Weights of a small contrastive image-text model.
Data: trained on regions of photos with short descriptions (Visual Genome), 203450 training examples, 20.6 epochs.
Rows from expert 4 of block 5 of the text encoder, named by matrix and row number. Rows with one number belong to one neuron. Each number is 500 + 25 x the weight over its row's rms, rounded and kept within 0 to 999. All counts start at 0. Numbers have three digits each. After the name is the row's rms in percent of the matrix's.
# up: expert up (text_encoder.blocks.5.mlp.up, 16x128x256), inputs 0-127
# down: expert down (text_encoder.blocks.5.mlp.down, 16x256x128, transposed), outputs 0-127
up.50 112:523469487513501503496491504529464456507498497460469509487480491510505493504499483533448517506500493533530513525488474505509529506489497510453475485443464537528477575484525514487491473486472493498501477533477502514486498426491500504493475510492513467473463505464540508492478473483534531488476459509514463533524535535519514563522482482500505485478510502504519518489473496495525529530498
down.50 113:489503491553491519510490454531532517524513490519533490484498507482506481483486509492450480490472499478497481519516506475523493532519480487520498488517521540544479486512468462509512487506523461499490510492460477481458534526452510532483521502529521498538500471512511492510518473552515472531498532484511507498534530504488477474505524513525498482538535516459486501473501538463464461524477
up.51 071:492519483530477508525518509474536554466463488477500459481508478516492487520505514487512505503463469532515485498511479486500503493530512476548509459479506480474492503533538499511519488482501536520502487493451535487508508558521466521500476529534532489492486482494474473530473502470517480461477505493583473510502481521467487463495496520498503534509495482525505531541516467523451522491515
down.51 055:500527555482482511465494513453519472532488513473510477477533522493528506470521477469546514499523515522498516511495532524476480471514510511472524481458494501531523505462486519500505480550470499476519528492522478487501478503509523512500506517458506465515528517495510463486501487517476500482550467475489481528478511491540471528493515484484510521494488516507505489525487488496516509497542
up.52 103:491511462473492507526510540485501508537519493529528522529530526477507500494487485489519488491446491518441501465527481471482494540496489437488502520559529472442568502526522519462520501514525527514520569520524502456486531486478498513490519482492494547495512469496446472562511510477523511504489504529490517469496454479513484541465487472482512548516458447442450485500503494521539489515491
down.52 106:493509509504496479517540480504536509519512535528537476478529518517478502496486485494482470482491476467510496510548527489495508484481473496533503540511481508520460513495458496515566445552471475488511490469519511485503534518487472504473500504571487513579516492499537518503554490515483503498493505503470499510507523530476511514458525480559494430485502531509466493455550489490480505481536
up.53 123:430479536521506485493522492522515492489502508479499492528497492525517522502500490446521510512521501540456498484477523506501483509497501502542532441483438500518471546477506486521497487516482509519472487525487513515518519450544472500495484484505483494504538511492509493481470500504488517503512511520494477496479497506513509512523509525541492510459496488532501536529482505510504529509534
down.53 139:525467501513494476484500514550485455464481502485464517546474486483467485480472540511520509505489465498467499489482473488513483532471519470488503522476492459494493506542495557480428490464523480511530477500517479488542500459539506463491485508496485524462444483530518517525510494540562480513487486494488475465500454480489479513506493488491507533463487440472512513510500483518496506502476
up.54 117:486528502496504506486506515536533514517525537516502505506542477547520489488456486470509493490466494513458492519522488505490468531516492451537538486497444489499507470502470532534488473510493492547522511487537485462541548471469477506443466494506519469523473468474492500504548497507467492496491463477494506485508524488467487499502515522505537534519468449447454471519467492524476493450496
down.54 116:501461504486519433539509502486539486501529533510523499467524552496480507502451516527481516496477484467506460534489532473482478531486553470496479487520437483532492479509457525477529489502518506509496515511538502459528509496518495470507478478496500473499466475539515553558535538548504523485482481500520492488501469483452518491487560529511526500484474473471448476527510473507493444481510
up.55 099:520510514475513510487492530495486434479515495468472497475512546488486510544539495577490515544513504500576539523459515515478537469484489535469426497487481485514472547485485510479497531523465491478502474455517511507493473480506500526511474511528516492492502514541522538491495531503459514490498472502489481535506517518515477537505485463479470481502475516530507550470537489479508502496528
down.55 091:504567476516466520513503474502506543494531469531526476480504475514512527502498496484485510498488504490515493511475517490491510477516481501487499488483554537496556552490545450507569509539521513497484519487476493513493528542456487492515530483489485511529488525503505466489476481501506519540485525522514528483528524473483475475520492512492454501549515473474529488511489517481497508552537
up.56 127:480487488496510512509484520420492502494463502494506490511508519494514541491517547540490535481492488508530507498530500511506550496507493515502470496520544497461520527499507501477501546538478507474518457466518516498500525559498475511493475548514530509498499495533508526500460479444505524503482469504529434531432481524514487496434495477505483499472484508519501544479538479492501506478552
down.56 117:517563464469473492504473495513474514517494443562494481449468511532513508474521483519462465457495494479496497501504499537523494505469497484478509521527542490487553510496539512466521508523534481469522503495495475513512525495480519527520533463462498550512453510484496471519492486511529495522508494510499517465499514488468484522488466484465490498521530473471505509480491510459467502523540
up.57 103:507474479467524498516490478477513518452474485531523500489494508506496547492508552534460514468488506513512495497516499497510537521489475515528475507540542509478497510490467456464505534514521490470508449440521500505501550530434467501496514488543514532524524490523541549496477474478479538504481513511498505488455464511492516475449504524536500467459491518514501534471540499490490477515525
down.57 100:524518469509507469496490522496489488512557492552483530484503476497489487474492493526471470490480511460522531479513506504500485507464481476498494562516529469489520506523515541460513505526484478499523502497513485506508528498507500515525532476521466537478439492512482499525516528518527554530487481502479517450522482498445528519492450457454441471511477448457500462494538521508493499536506
up.58 099:463518497468536540508496498493556471486522514464491536517522475478495502517455482503494545512501495492568485502527454492557577511498493494475490476490486511554507514504470540522459513510552474498515465521502501492485536545467502495494435495504495433482466474550525552514515538509512526493473491468496483477533488501496478493517533499514500501484494505486494496499462497532500549495498
down.58 105:483538498505545515469446477474491554464539502521505475493496475497523514492507527458507507522494545485525519506549506519541454497537502495531507513528540480485523443540488498523497485503490515498504511488448459510537532563507492516464470549504491513522478479516518526495500508475504518518481497467498521478511502505517487461502475515481464471509504499473527482515481500529473514503539
up.59 124:493507520460508519491496534502503504489442541458528485496513504501495482515511501440552495478507524512496502536533524512492541496494483514489450499487456492480525504483474516517504494517508487493532538525491486523529484494473510535469487534497543506508551493464559458494504504494446476516505499474482485552469499502525476540510470496576500509482513530505504524483468493517511514459539
down.59 127:504501513487515534456459515508463486513481484480481545492468467529536495489503484456474500518502536545519464477543467527496498521476498467484474506498492482487492491499525515502458481446463506478502479540489459540510512454495524481480469465462468527472520517489480476481444548469477509454493509531471505480527479512542529524492495470505519525477491473490513478476488507521533498510482
up.60 126:469471496504505501510480510428495472511499510486488482476476501505519530485506523546459509484505490521516508493527488511484496503487523503476494485478504497492513535501509516466535527505465511485497467485486520522479531497540478517490464535498496477504456474501512512501448524487563515502461435496533450509455534536508516547474504495484490486520490504515518533482508486484490501530532
down.60 120:488541473527467521499482478516525491529530499517471466495455503507497490481450495523445503485527469456510490485512471545526523522474492501508493504535513506512539516523498508516562489526537461504541496481503489507456547536454517546495489491534508500499457505526498500510551471537556496545498475505508482473536554449483474490493489483485528480523492494481532467477503513464460484533521
up.61 117:425506515490505479501519545521477489437505500490504502504523508456477474552523521465508485525508501501447519483489530499490492478513505487554502506529474458467478518501527512501497518502477538528497523508520516502522482475545489461500496518534495531486528503528460450500471514496493485505507504492496495513494474550458515540511456458525514506463475470524486540530485491496485508501496
down.61 114:495475485495471536520522515536536455483484528459486538534510498492485511473449512531513538468453444520492500511483473481518537515459512507511472469491444492510480524465492546459464521468504488521520448443527518489491524461492516509509460485516507474465462504548485507535505492521506501488507456516549473513503497485501518510527481499549514492503478466504481512505495477508495492469474
up.62 121:477523497512459508497509496469498494496501523430487508509470480508488478532497524505457522544520496470499516520445521508493502478504575514465450501473515511471581550512549491528538534510480515486543498490499506519502501507533484494482462530506508526480507512500490466501491473473526524498491485522498500531486517475487512496508505473479526497470520497510509491502480481492459523494486
down.62 115:501524507515470511478502500549496478529475525493496486496471499549546497493477483470493485462517490507461500525495520537506482544489494495480502481503451525516501520445485506509540466530499468512517526534492488515491526445457489527462488510494527494513525491457526443473520463523504478532511485518511470513496573484514499547503483472503514495521485474470522518476455506469493471508539
up.63 066:481497478507484495534522492480519511464477504485533470454520493485452510537504514498464496518470465508526476481535487476520522468511532497526464475522532514476486516529497483496515486488520521485493526501491531484502525537483459492480501510516512526484488472531495500527495483491512509461465522529524447509510451569477480503463538508567550487501507512511470524492526463501494493472482
down.63 066:528498518490474467522536489477558487525492553456535488474493526504515511537474511530494506528529480431517482507471519504445484492507531507510484503497482495533527504546484488519552501493483506479520541517521512506496507503552480505480463525509507501503499501496511477530519526508519507456491501482487470510477490463455530481486544504519548502476458505482502441500514444472485446489493
up.64 107:499526505489494465492493496514499491499451476527504468501495513526495482460505466464550479471476497524453485465523510490523501498477482466540514513524481482515489497488501539479442471491521482486491508544507485478516492498514521488505516481447500511499498492433529506516507498517512482470505507459502518462470463503493507517506495502496512484443515504487477494513477500524500550507480
down.64 103:516502479502463496516499490515475509460447490474523518467486509541493463513493461462474464482493497511477436499509517512533462486469544434525500492516467517497471496480549519485498453454486540515484496548489507529525493435524506496503489474470478518487500522469509481513458518505524528448495478509526479525504496557455548538509499515550508469502489498490504492531489474503504498491502
up.65 102:472473490524489492525513484444491520468488463502510491507496486463471526501518507532460512491494478495492499490472501489498536485515518500494465489466550506459501528512573461462535544489489540520485421475481536499483489489541474485521514491541473519485495496556514513503447493493544521518486526540537487502486488542503532487495502526524483508527519515523503535519554498484501483519521
down.65 107:484535493549497496477496495495525458520544509527440490482497522516517468481504442534462468506489459439523526540505497546521499460498507521507521514512483499529493480516495546497503519532466454493520515500517493484475544496495524550505471511482521487514433493510506445511540532529515503465500473483517499475499538484472530528484492475460508504514493499490500509474510499448484497486548
up.66 106:497522530538496470527531448489540501441494475502526425499506514452464507494505489486537496514496485491455460471468503460490535477501507469543517489482491503548445512502497472501474440469507512500467497484466553480481474506537506474527523493475480503511499498521522511495503529534510483499504551496511507496511446524494499473489526535513503490495524519523492516539521511494490500524504
down.66 112:524480506487509471536551515491520487493518527472497516473517483477545508530474524543516499496482486480480501537447510462475457516505529502448512492470474499537517495491504503454483530484530504541487548504511532488523481448516443506511492507480512492493496487531536464520480518540507516495494493508545418508477519502496521522493525532484510520536474471507486537508465475472504443480548
up.67 094:470488510495476479496526539493474507485493530478480524520520486438449430489501481448535497479510493498425527495495498500493500495511511491495514510488489480446493479509536526497493469491472563535530523528500526503509444444514507465483508538505502515479505508506509466501522523459509473506513497517515493532500505526512526543474453467501526521494506495495495502522509488530520492498481
down.67 098:490498488467492517487492468482469503518468447526482507506489539496516497461500468504498504467503462497514498488508467513521530472488483524469504495507539518504527480491528502497477501472531497468517506501516494484493447510483562490536535488437503496478510528464505499513507483464516494431529528530493469495517492505561502509499507472493559499491512532496500478497507543496501532501473
up.68 099:508475511473493476532542495526522480521538533492545547485525524472527533482420481483476495491494481497500467524527504462521461535479505470461499494489496510519482511498493470472499459501491513492513542539503505492503539463456485514476496471491481504490532494521486502522503527525484536492496518531482486490537481522499508535457538477534500518519478480477461470482511501532521434512495
down.68 095:512472517496523496487461489493517533509518456522546521470500459494494520439490485468497472473482519532503504510527523502503487507501479499504497483495488495493494490469476475486541486504505487470437500474470462518496511523488567498514530438545474474519540495493462499503499519530460477517532525491454526492545495471501537491525506493542513508526510512499488495466513529500491466517487
up.69 093:475526513472488501514548514485535487529490545475524501517534484445508507481448492462509507511512473492468491501521486476493509527526523477463493511488491485495533489526481490513521456469481525513552497534470510506512538493498447493430460528496490505488530461487511487516515495496504492498495505466496438511462531512509445537456518474544517532516496479453474469488483474556503475485486
down.69 100:512480528568473492472508510512459478479479487495462479490480472527509478483520516522505463514492480496438503506486516515506464492503514465530508519472478487487459552502535542455467518527475491550494482486479481455495514434521480523517516511486516518480488521498497465488465474507545502518533476535536504527475522531485487536469472482481481504500489454512517555521493502468482486492535
up.70 061:436498465506476473525531548517480498469503504502496514491514491493471485516494519502462516524478460515473528510481531481544472539507528486551493490532468451480502498518510535483501503507498528541532487521504544488571528449500469463486482512508515524457472475507489491520516504493519510495481478512526493495499512539460518529496482459509555499472465450496468552523506442501464499468482
down.70 073:514451485499477479497507466493458522490510502515519512469465487492510516514495535515460440493510500458479525550505525521521456501506535493462514510492523517468508486534510426486517509510513530485511531468520458529517514494493467511471527505505515503517515503521504501496492481491525537530525503521522470528485485521498559549478520506513523486505536513524526497465503492458492454506506
up.71 058:480504461532493504511531535500539497507482534502505516494513496463501490491480518504470555527466462558528495492518463490506516488531524487529526450473501489503478512514509515485501489506463524472538452481451529482477537524492474497475440517515520482497454473512482485528489482475509487467448483515552504502510513546460511517483508489520542505483507470495475516487519455512482497458492
down.71 071:497469495467514490492524500508497511530464526501553512486483475496496472514478478507465464502523509492503463516513484484529474528528479484509496474487503588524498519483495438523508523484501499475517520551493472526479513486456472499432507469472516493491573485465495473512472491503483518473465533491460458527511494514502519536491537512516519496462483515468478475448479529502491486506480
up.72 134:516494496462492480509480526554471507478440491504530465484500517526490473503516495466531471457487509541476500514508538505500506500487493472481449509505471490491499517471507494478528468494513493493486526533510476516536512444510512502492504491522517526512522483456534480507494482519485458518502500476490512510469495516476528563536487510535501479491525500482505527493442498499493502498488
down.72 128:499514503483476527496457498525472490473448495453526498496459492546511470529492504477470482496516504505497445511520512536522496500503546466531476460536473499482515515499534509516498495461499519498511519528476455541526533470508487515475436485480520507480521525490471470512430503482493513440500480500507496517510485500471528532521486510537523506490476464506532487513466467481494497489483
up.73 102:529456513530499503512537475529553471501499523479485518522497465478529521504484526521520514515498483487448512508447505485484478536509525518500524479519476518549496499498491478516497519495533494520490553518473535513480465468546484474505516528498509502484517508498521477495543477535545451511501519515508440500481508473528484482498530490489523510514482492498502523500472494490531477496483
down.73 109:498470522486464452504549486525500501507480554497499505499510527466470470521460493512498535519512443478470480496460489473515454517531567495504518483505497522536479457525503507517482501461509513537524488553488536469509467478553472475476498521438491511478462508499526506525525465529538454474493515509519470512489484509512451481496535506491520503512486496480459505525509476509501487464488
up.74 071:473490482514479494548540513473509512476485531493511471494514454491472521514497536475508550499454455532464501536509518459548506524518502498522508491521503508479521526531497498517519494497526504530503511508491553498509507501477432485464507524511522509475495475483516501509523457473513524499449517489548500496465501522504471482453482517501495514466478479475479514516496450529500502507530
down.74 080:483537505530468499514524491503548510522486504457499460488479522500448461483511480517500519530534488493517517517470511482454561466503499530522498476471476493508519556486505474520541509500480500469516505469475498499468479546505529534508485483564544488513542528487492428521503492498473475451528503510465486521522533458468498497536485492543539499518473528526498495458522504472468486475469
up.75 081:486478487535476491496536519494500536496448531463497449504527463513504488489522524480512504511472473542461507533489496479489509509535488500525481491463485480464525505500510513525503477496485535514533499496459515482523499491499459508452493541501567521489513490455530457503486450432491493479494513515527476534460520508488481508485463503535546520474506483490493520522486466529463539461514
down.75 080:482551550477505531483512535482503471501505513460501503498536509502501472529520504492524524527504495498523509450535490536492551473507507475490494506524484430479490512525494532517478511507492516500507523508546509480508494504543496509497452525511489524490485501569488473510490542516488482490524481494482458508482469538495467530475497476528521535468473469541455512529512452495527530443526
up.76 138:485540477488479514519503522554483523483447530461534524521518461481472472496488513455539488484481496529502508522522518469526543529498496475461452503456494500493510504497500513491474471481524489496538511488469478509546517503476504525447479523514540504487511467490541497523497497495474469502500514471499467507514509523507507541522457478554483509490523493440485506487460492538464523470485
down.76 121:449504518481548546488437504493510494445504498506486487532491520489506495503520507496479473514500524532519483495531510507509508509498504492534489491541489451502497429518469504521449507434497492510490521506484485519493497503508524502505465513491489504502504467502481528515475533480495482463475509467479528462492471498521557502509478514502570502478489505505514512494469515490486527515452
up.77 063:517516467491473450521509530476502502522470505495557484428522473495510480550518544537490490515484469511498506502511520488483504504534513461495471510499518464473540494565519513468542489501493557513513528482501511481510523542498477492478477515540515502498482452521464489538477525498498483478486479462531444499455523524445474523478504485519506533531446485491476510511493454484517461462507
down.77 062:536540474514437456483521459507498531543518512498506507510531491532474477497478438470518478481491456460500474505520474504479505453521504462470490504478508522492512501524529504536511481516493503530501563516525468457495507502517497521469502473502511496508504532509515453543519481524499484463528534505503481511537499510460492527520511493516504526531486481473460452525472500495500515458524
up.78 104:507550497539447467516506477492499503506504468525494433479489509524463482495497458506490486517508476498506459450507461492524505479498508487544522491479519509517473505519570485497511447453490531517479471534475523473478488503538503518516514468513479508501456503499445502503503512517522522472503513507519534504518482532472504482504494531484494490548530516519493448556547494504485515510490
down.78 107:466485552505479461485533488478504506489486532470528503461506500477491485508499506498499505504528459443456491533491536502528460483527553477505510475478470524501511482510520503486487504492479538531493520517480512481517514479530486466491482529467491491518485499535522476532489500535521496501523484479529478541478496511489490494462569521534510526525528507518475530517490475472495481456500
up.79 111:494480469468506504518500503544519515480500495512549524509502498519506503507449497483481493487469501506518454517507506483551492550490497461493475512492503520501526542482495484479492509489536480473527474507499468500539581492458483502473503464515503543501535482497511491511452469514475540492493528518488496475526496500478519504517500520521492484488514477460478482470453499536462474498506
down.79 111:498509487470501539512466539494529484498480464506521509468481477511473515463488499518478501464483498500536487472515488520530494527481485492516454501562505457486554507503508524459521548497508481487500455477474470511493538500494520528515482435531483508483500491513431478545470511526509494528512478494498485478501473456491491503509483488527520523515461469494479519470521488466509473489495
up.80 101:515463515526453461529557472512516475507508496507510470495511524485500520483464468510502501513473453520450451489501454448504502509477506472526490482462494518513443530507527484473494409461495542519490508540485573458468487432498504490497524488493478512500476501501481512509531492506528520493495518523538493510527481538501509506459518519510518504520501509514464481540541494530536489526492
down.80 103:493484537474513466501514512465502482484485460469508511463512488481477498512532508492536503487512497476486516552464541499471501470525514525438496485451484497498519535485502477453507502511509516506450542491525519488503479494515538470548528486496485456511517512535512446522471526535482503513532504476513467519494495474504537494504537511516552555516513511537508556492477494472521474508526
up.81 056:503516473502437478542535506530493499469498504469529471481488503494499513506473496525500492479486452509475458491494517478523472500503559488537455464512489494486516539537529484480558485482507526520516540474455505466508552482502481546485484482519536509488494519497455471532493469503525489472492489532520513509517467504440488516497505515538516542503468476500482500522509457494466451503488
down.81 076:489523491499495512492509488517481484500474513502478512563523529470495489484507469497481527492513485532480510507536458483497526479501494492508555482469529523518453474501498492517451485484490496463526510517528513474467471508489530486494489535449511474489482480477499501505501499452531488436485503486523525513514491563505537550488471478485547504462530496500497488492493535537499568534437
up.82 067:466474478505473486518523522488503518508495525475506488470534473495498511509494509476475522533475470554494491490513464477491487494539517470514486479490503473451501507526503506479504494478472568502508498480475526488516527511523418506452443516509516536499487474525473469531452511443498527487472489512551465530507491568470513517486496501513534520506476456512490520536510451516477495473498
down.82 071:489493498501525498522511500466493544507543514489500528454465468511521493539489506469480500501541539478519512548514502526497463491520513512460518497505517552483527470507500445550553528517527502530498540548465503556487494508459459489457505532492503494516507492461523498475507497478496531508445517511506481488496548488517528487514527525479541476518485538507551508468470475495515482534525
up.83 115:507471483482502526519533497518541496503513506501525507511550523506497532499467472463510519491419485547529475481528463449496552508473478480470454505495495516503489564482481493477484474502535489457495503513518537472473530505460483507490508491502495544522513490523520488507504495489472530502470526546507464482536486544503522512476501512518502473482494496467460515489491495550522506508550
down.83 107:523505503464497496551489526482493482490494459500534529446483462489500531498501480495468449465501527489476475479517510501521466484480494481504477498556506483484500536495523476435548493494503532515455501498473519535479492470515518525535522460541469532479519504524461479514452527520518526514521487512512467503515471504515506542492494485527501509508446497533512533476535504471530439549508
up.84 116:508509502480522508506487498474542481467499477556507470475501550509509521470526507549495473483491501488527491501544521501509504503482473503562506522579507471541487465511447527472476529517512466477487468456516490501506524525482506538515506491546511500527494472498526543514532523533504483508492474440491513474431476503490484507452522509497484458496487528509488548467543502476460501495529
down.84 102:519575501493477475529539491504531527490529490508508504498490474516482497508497500486500513504503510464485473508466527479483510509494516486520499512516527488479562514504532509521526506512524515498530505500506515521533501521488494484522541462458471549476491530483500469515489512499515541477509507515467541451512512456458469474494462510490446503491488442465501431534495492536474499524515
up.85 088:477517538495497501515560494460527510499501530479534459535523471447498513492510524476534502491512505461421490504490540470469509484529489475497515506488489481471527497510481489504536508521527528540529560495498522499500495500491484510473512536516495520512549474515542451508494495514504494535511516489510439522457523494523495500465509501538529554512521501507479520523466482478517477502499
down.85 103:490462534528493461493551496478516520492469524468489551508510473507512523487490494488527529481506466489467463506468505476459505519480524487482496498474457520522477493478516513500474522477494523526472488526494527504524477442534459449511508490483463505485548501474551498502477533506497495465514514524510445502466515529495531494484531515543506476480505497501480520543491489519520471464511
up.86 131:502488460470499502540507505521512517484510500522572513499534524509505519495463483451492485478424497534507455486533510462540491504495488436489487511534513510492510544489499479472502481501525501465497528518520500488514561516474476513477505482515503537511523474517489478542471489502489537492470518527498470482525449531470522527484514525517492482495479477466460495492482492539503483507535
down.86 119:509515526472480508516483517490514485482498458509553518467474494518471526448481475485485442451490483478473469498539535506526472480472493473520478510552488466485515526519515500450549491513499497530467488484481482519509535492520529519516519442537455522508526498510458469536481517542516510531535492506473504479501465488484500536488501479551514498507467486512479520480532493470524465519511
up.87 095:483508516454510490506514506477550502519497538464520519494498481468495506499460483484481549519511494514512467469529462480497488520497531494490503453496499498519488494498475462508498468488487508466517470548453498509526528534512469463443448501473494495499517471502521522510470520498495502474480489471496480498495487509508453516488550485541535524515512498508488507488490499552533498481481
down.87 102:505516517527490522491501518502460477460479495455474508492477451497484482530533537495491502506552528475498518512499527530482532467502535511521483511483512474464484538477535498504516512512485525528496494491485506553469481491501523477524494515484483515476507550549472463465441519485491476529533489532510505543528529519485482511501452460521463542517504504543544532500520504458530477500513
up.88 098:515501518479517478512511488491548466470505477540504452480497535476472526492538527579505498526506500484508510499463533484488518512485472519534455520527533466529488517506455482454492544518512481475502457425497503500490499504483494535522523476540516543513532486535552543506522514530473498497505525482477501478464484502490488495458507491492476486502487507512488553467573497477437469501503
down.88 089:515546477514475510517532513514503501505566523507489492501510510500486503527491511510479492518512496469520501482461527489490513470480530502505492507479516508487554548496534501506538507542508524507508522485524537519495521531507485516520507491495478509497466539529484488496506502521519546517486490526480536451541503482452483499516490500474421519531480447485520477511505504496483515550532
up.89 090:475507514552440465523550476487520514484486490496514471509519514496454480504489475484496525526486471477470435505484484480505521492516528477525516494477505499497466497527540496516502467467503553531495505541503541452495479481537501453509518478465484527485473521528472471501499510502526505482520539537539511499522483533473500466462516504518540519519498501528466489559538484487496484486532
down.89 090:467484514482491502487519522465489489518528524461508535511546497467477495525491497531529538478508465454498518525471498500494496487515518501457478472473479516489550488494514508454487533503513534540510562502521523470499483487509515470513476515479498460483502513556511469548475504520514523517534506478528457512515518484519516516505543502503561541515489476493478507512448496479508493491471
up.90 112:507505502527519516508498472505549486471492496507501515534519494514531534489485557524489530488464499501495506546471525496506527546515486509553516487514482485519485512492458484479490518520510477517501460452517489468506578486468471508499495485543531501501509488531501505499488458500491512525507490486516525488440509479498502457489477529516520480458481484492484523502480505485497487479488
down.90 112:507478528508535446457500478529498487518496462546488469470487523505482500492542501497478511544473529513506506533491529520442463548491496514515479517518505456518467464506487505493520463471447488484493485533501478482507484479544504472529549464482483543501487506461501527485484500489477487464523529491474552473498516512488516477485475489485521464480518492483467453504536509518485482498487
up.91 091:510474467481483493547530525528489506502516517509534547499536489441491510488458488475505490483442474530486488498525513429524526520490492473475452501507502518491511515511482509467489468493521513488516555527521529480497495469436495514500513497490505507474524474511493499541534530491487521511478527539502491496527459520502524537475519475517486528517508483440448493477520484528521473505457
down.91 088:500504528483531487515481486501516481485509467536519502465481488498510516449501481489478457455493509508500492537535519496505480485483474491514518493509486481514466494487477478449546461504468472485452495465477477537506514469475533515508515468566463484549519468502495463504505535532494505466510504509482509488494503506495580527484506501548523469511482531519507527445527524470510459533508
up.92 095:495488481561472471518523460465490527492517461528498492482479496472477501488505474521455491520499478481473491493489482484503491487508511498498518507470560526507475479535547461490537491473508521526465458521461533498474466503538490454521536482510469516499474496516498520495517500501541496509501545524528526480501512534501522457481525525481484484568551512516493490521567502486515493523500
down.92 094:474518544541520482490521449481536476481546545532490500481508526499524518494504455503475490531512466431516500542515533512512494446504529520551531500494486538539473457509486487523494502508461504497478540509509525496486523505503513505500493540478478488556469502496515479499547520520514511463487500473496536496476518500473541480460544510510511474501514573541490479483511513490492511498534
up.93 070:434511457505484496523525507497514519479496512519505515507531518496498506512499500491496540502444457565517474471513517461536527496502502483508506488535523474480501523510536499493485531508508542490512512532513570471504509542500464466483492499468505548501481492523501473508476476435494508474457524524536469481493492553490477494463493494502529500472504471491450514522498475522493538489528
down.93 081:483473499495508509507536478526529504532503504498485509513506494519527527512491491524472516512513503529534505487493494479495527495459464547507509511477487555546470518459501456543486495516497455445480511503529528524468488504468461524499498486528532487536542519470525531462543493469473494485474538504469476534483528520524519477504521515505511435463536559535492510457504512520483544489475
up.94 081:463495508524494468514539488516509527455499536497514503502526474473495516511521488457524498494485479543458497495534522452482499508507500482521526483516472503501458478493484473523476477457501543508473536552453544509515478470510465444498506514470497513515521483476518514483494516486481485483496544508506464517488500558504524507469507521532488477500508523500482513529493493540513493501488
down.94 079:466508510497471485546557489465521518484476495497534478476510499462479500510510479517504523531501480469495464500472493458527494481493510508527540502528534520496506502529528459496503540474515529507510484494449540500500461538508491509517530495470505550505506513500498470526486455487500506480536507502528481545492488509505431464462481535505489507523535556533463514512545460497520482480535
up.95 100:496503511515508492520540531469552483509505496491480492516521475428538496486504533539521571539471479508463519507453507480471502535535490511518533497515515439519490496542486529465490515505477518516524479468481544446487489511515468523515501520525510516469499483526493466520478509475506495509506507513547446494467507489520449493481443461480510536504468457491468528525516484491493471493532
down.95 115:504472493507526466533526510478518501498492487505459496501507495438457480505510503543490549532474500518520516538449498446462498522509520538491514468490498482535470461479484507480506506459488509493483470490493552488478438483511532483561520505485500462463453478498515527504499531488495491427481479496542502507503511497498516458512498510479528514490489528503498509513534502520495466501465
up.96 098:490532497495495493510493553454458504483473518468529486477512499467483469510530537477538480478513500493453516533531536506511499470525509485528539507497481491437511511508531540481522498526479555501535559496509502512525485527501502520501495567479538469487504515518493462520447518489503500489514451491542489563482477540481463533472496467522481583483502497517501528500495489500512476489532
down.96 100:545454484508532499506489497484531517516490518501510569505493452529575519486435529503503506466439512501505482518500513504495465534488507483478510509478482528533508490465471531466458526519491460476500486498522468499537538479483483490495490474488506479505499494500510499509491507531498520492489478480514478487473497464466554457492515535488464480483473480461484481498472498520529473465515
up.97 051:508471476522486475553542546526533500493496493499486477451516484462488473506498486531482535517463476547498497503479505408497507526504507492546488439521485501530462528504497480470489481492465516476492515532476561475461507481494479509499488493516512501464491476517480481538503519492482507484461508489544507499523501529470505516477488481528476557524523491486447528488541469541468452504470
down.97 068:518519511500497449485522474525503514550486523539520475513486508497523480473476509491511489491511519496477489531505473454473482560503488487490526542448532527508494489517498469520501452494484497470540520510494478516496490472456491477446546493492499515501517479433550501481516475480493508471498532509473517514474530507537520521458507476491481489475513515442472454452495520532497504487480
up.98 100:521477431461495497568508508539478535503509508513567566491533483444480512507479491474503487476455494520522501507525512439558512511503489479463453485524527532501519505500494480470519488490540508497494537544498512494500491492443497510496518507499502499482509483506502526527523505491484506517476531513495502505538470524501497519503514491513469514528485501447473494474505505534534481505474
down.98 096:498509543479529490483458496507531465489506470549517478467463512500507506447511489496467444502512506519499501530530534509507483488503472506535500502509480468513473509504469506480553465516464475497462487476470469528492541487496548516510497471552472487538519468477482482503499525530503503497496506481449536469479499472484558530498502487549519495476483506501505531440513520464497497540504
up.99 057:488482456502484464548515555480523513500494499506518515464538469484508460523516508491505497507445456542497530500505519468495520489555498477479468463507486481498518494523508531513507522498484523530492513522487534460497491473514467463487499546513527489490479438492494503547524502496505469484479504478547510530463499533451448510495491512538525522520511493466445533540509457501504505440491
down.99 059:472540533541477523503515482498474532497545506494480477528500500473489472513522487479516462534552477474492519484507508483512534474526515546511520488479528529512490505530497481521503510509536510503478523485438496494504446533521528537506508515512505485494523542504503490459513494522489468511532532515465479507551513498546437502509510445487428519529505517531537531484523535476474514526491
up.100 119:528526525512491517485540491541585501525522543478490517531522459512533512473411492488521521518496482478472487533484483482487491545518501504478519486469472487530501479513454504536501463514517476524519516505503483463507557478466477492461482487497501480513513500498500465496554496525470484516508511510485513475512522461494493477504508509506527542532478458464477467507460496510497477466514
down.100 112:533478512475510485494505511489517482529514505482452519452478506480506518504477505561485539517541512482531505504433479509500474561469539556487468474514499501539522460485496506497511512493511503482539457500476520525505453485512507516522503492496512477456497514467490549504522504488486493481524465492490472534505514436508454466513509484476494466521483525492507467495528518511470456481476
up.101 126:493496446484490527537509517517513535479510506507533534520555502505493508497482491445522493480402486534506469478544493443527539497493484442472452526523506504476532523500492507485477501477548488468504528514526510474517528519463480517474500493515508543509508471509511478540509504488485521497464536535498479478523470528484517512492494508512504485489498482441450499501489493560503521492513
down.101 116:506528496466498508551474500503523473473491478531552496474482512504501526473484472493459441453484487498488466480548524485541490480473482470538495495547488489504478522510504493440548456477497500505470482479459497519491542482497502526504502468544457528521500467510479484533482499545527525501484490507501492480495476516486521560504499499559489490505461511508501516462525504467521473552509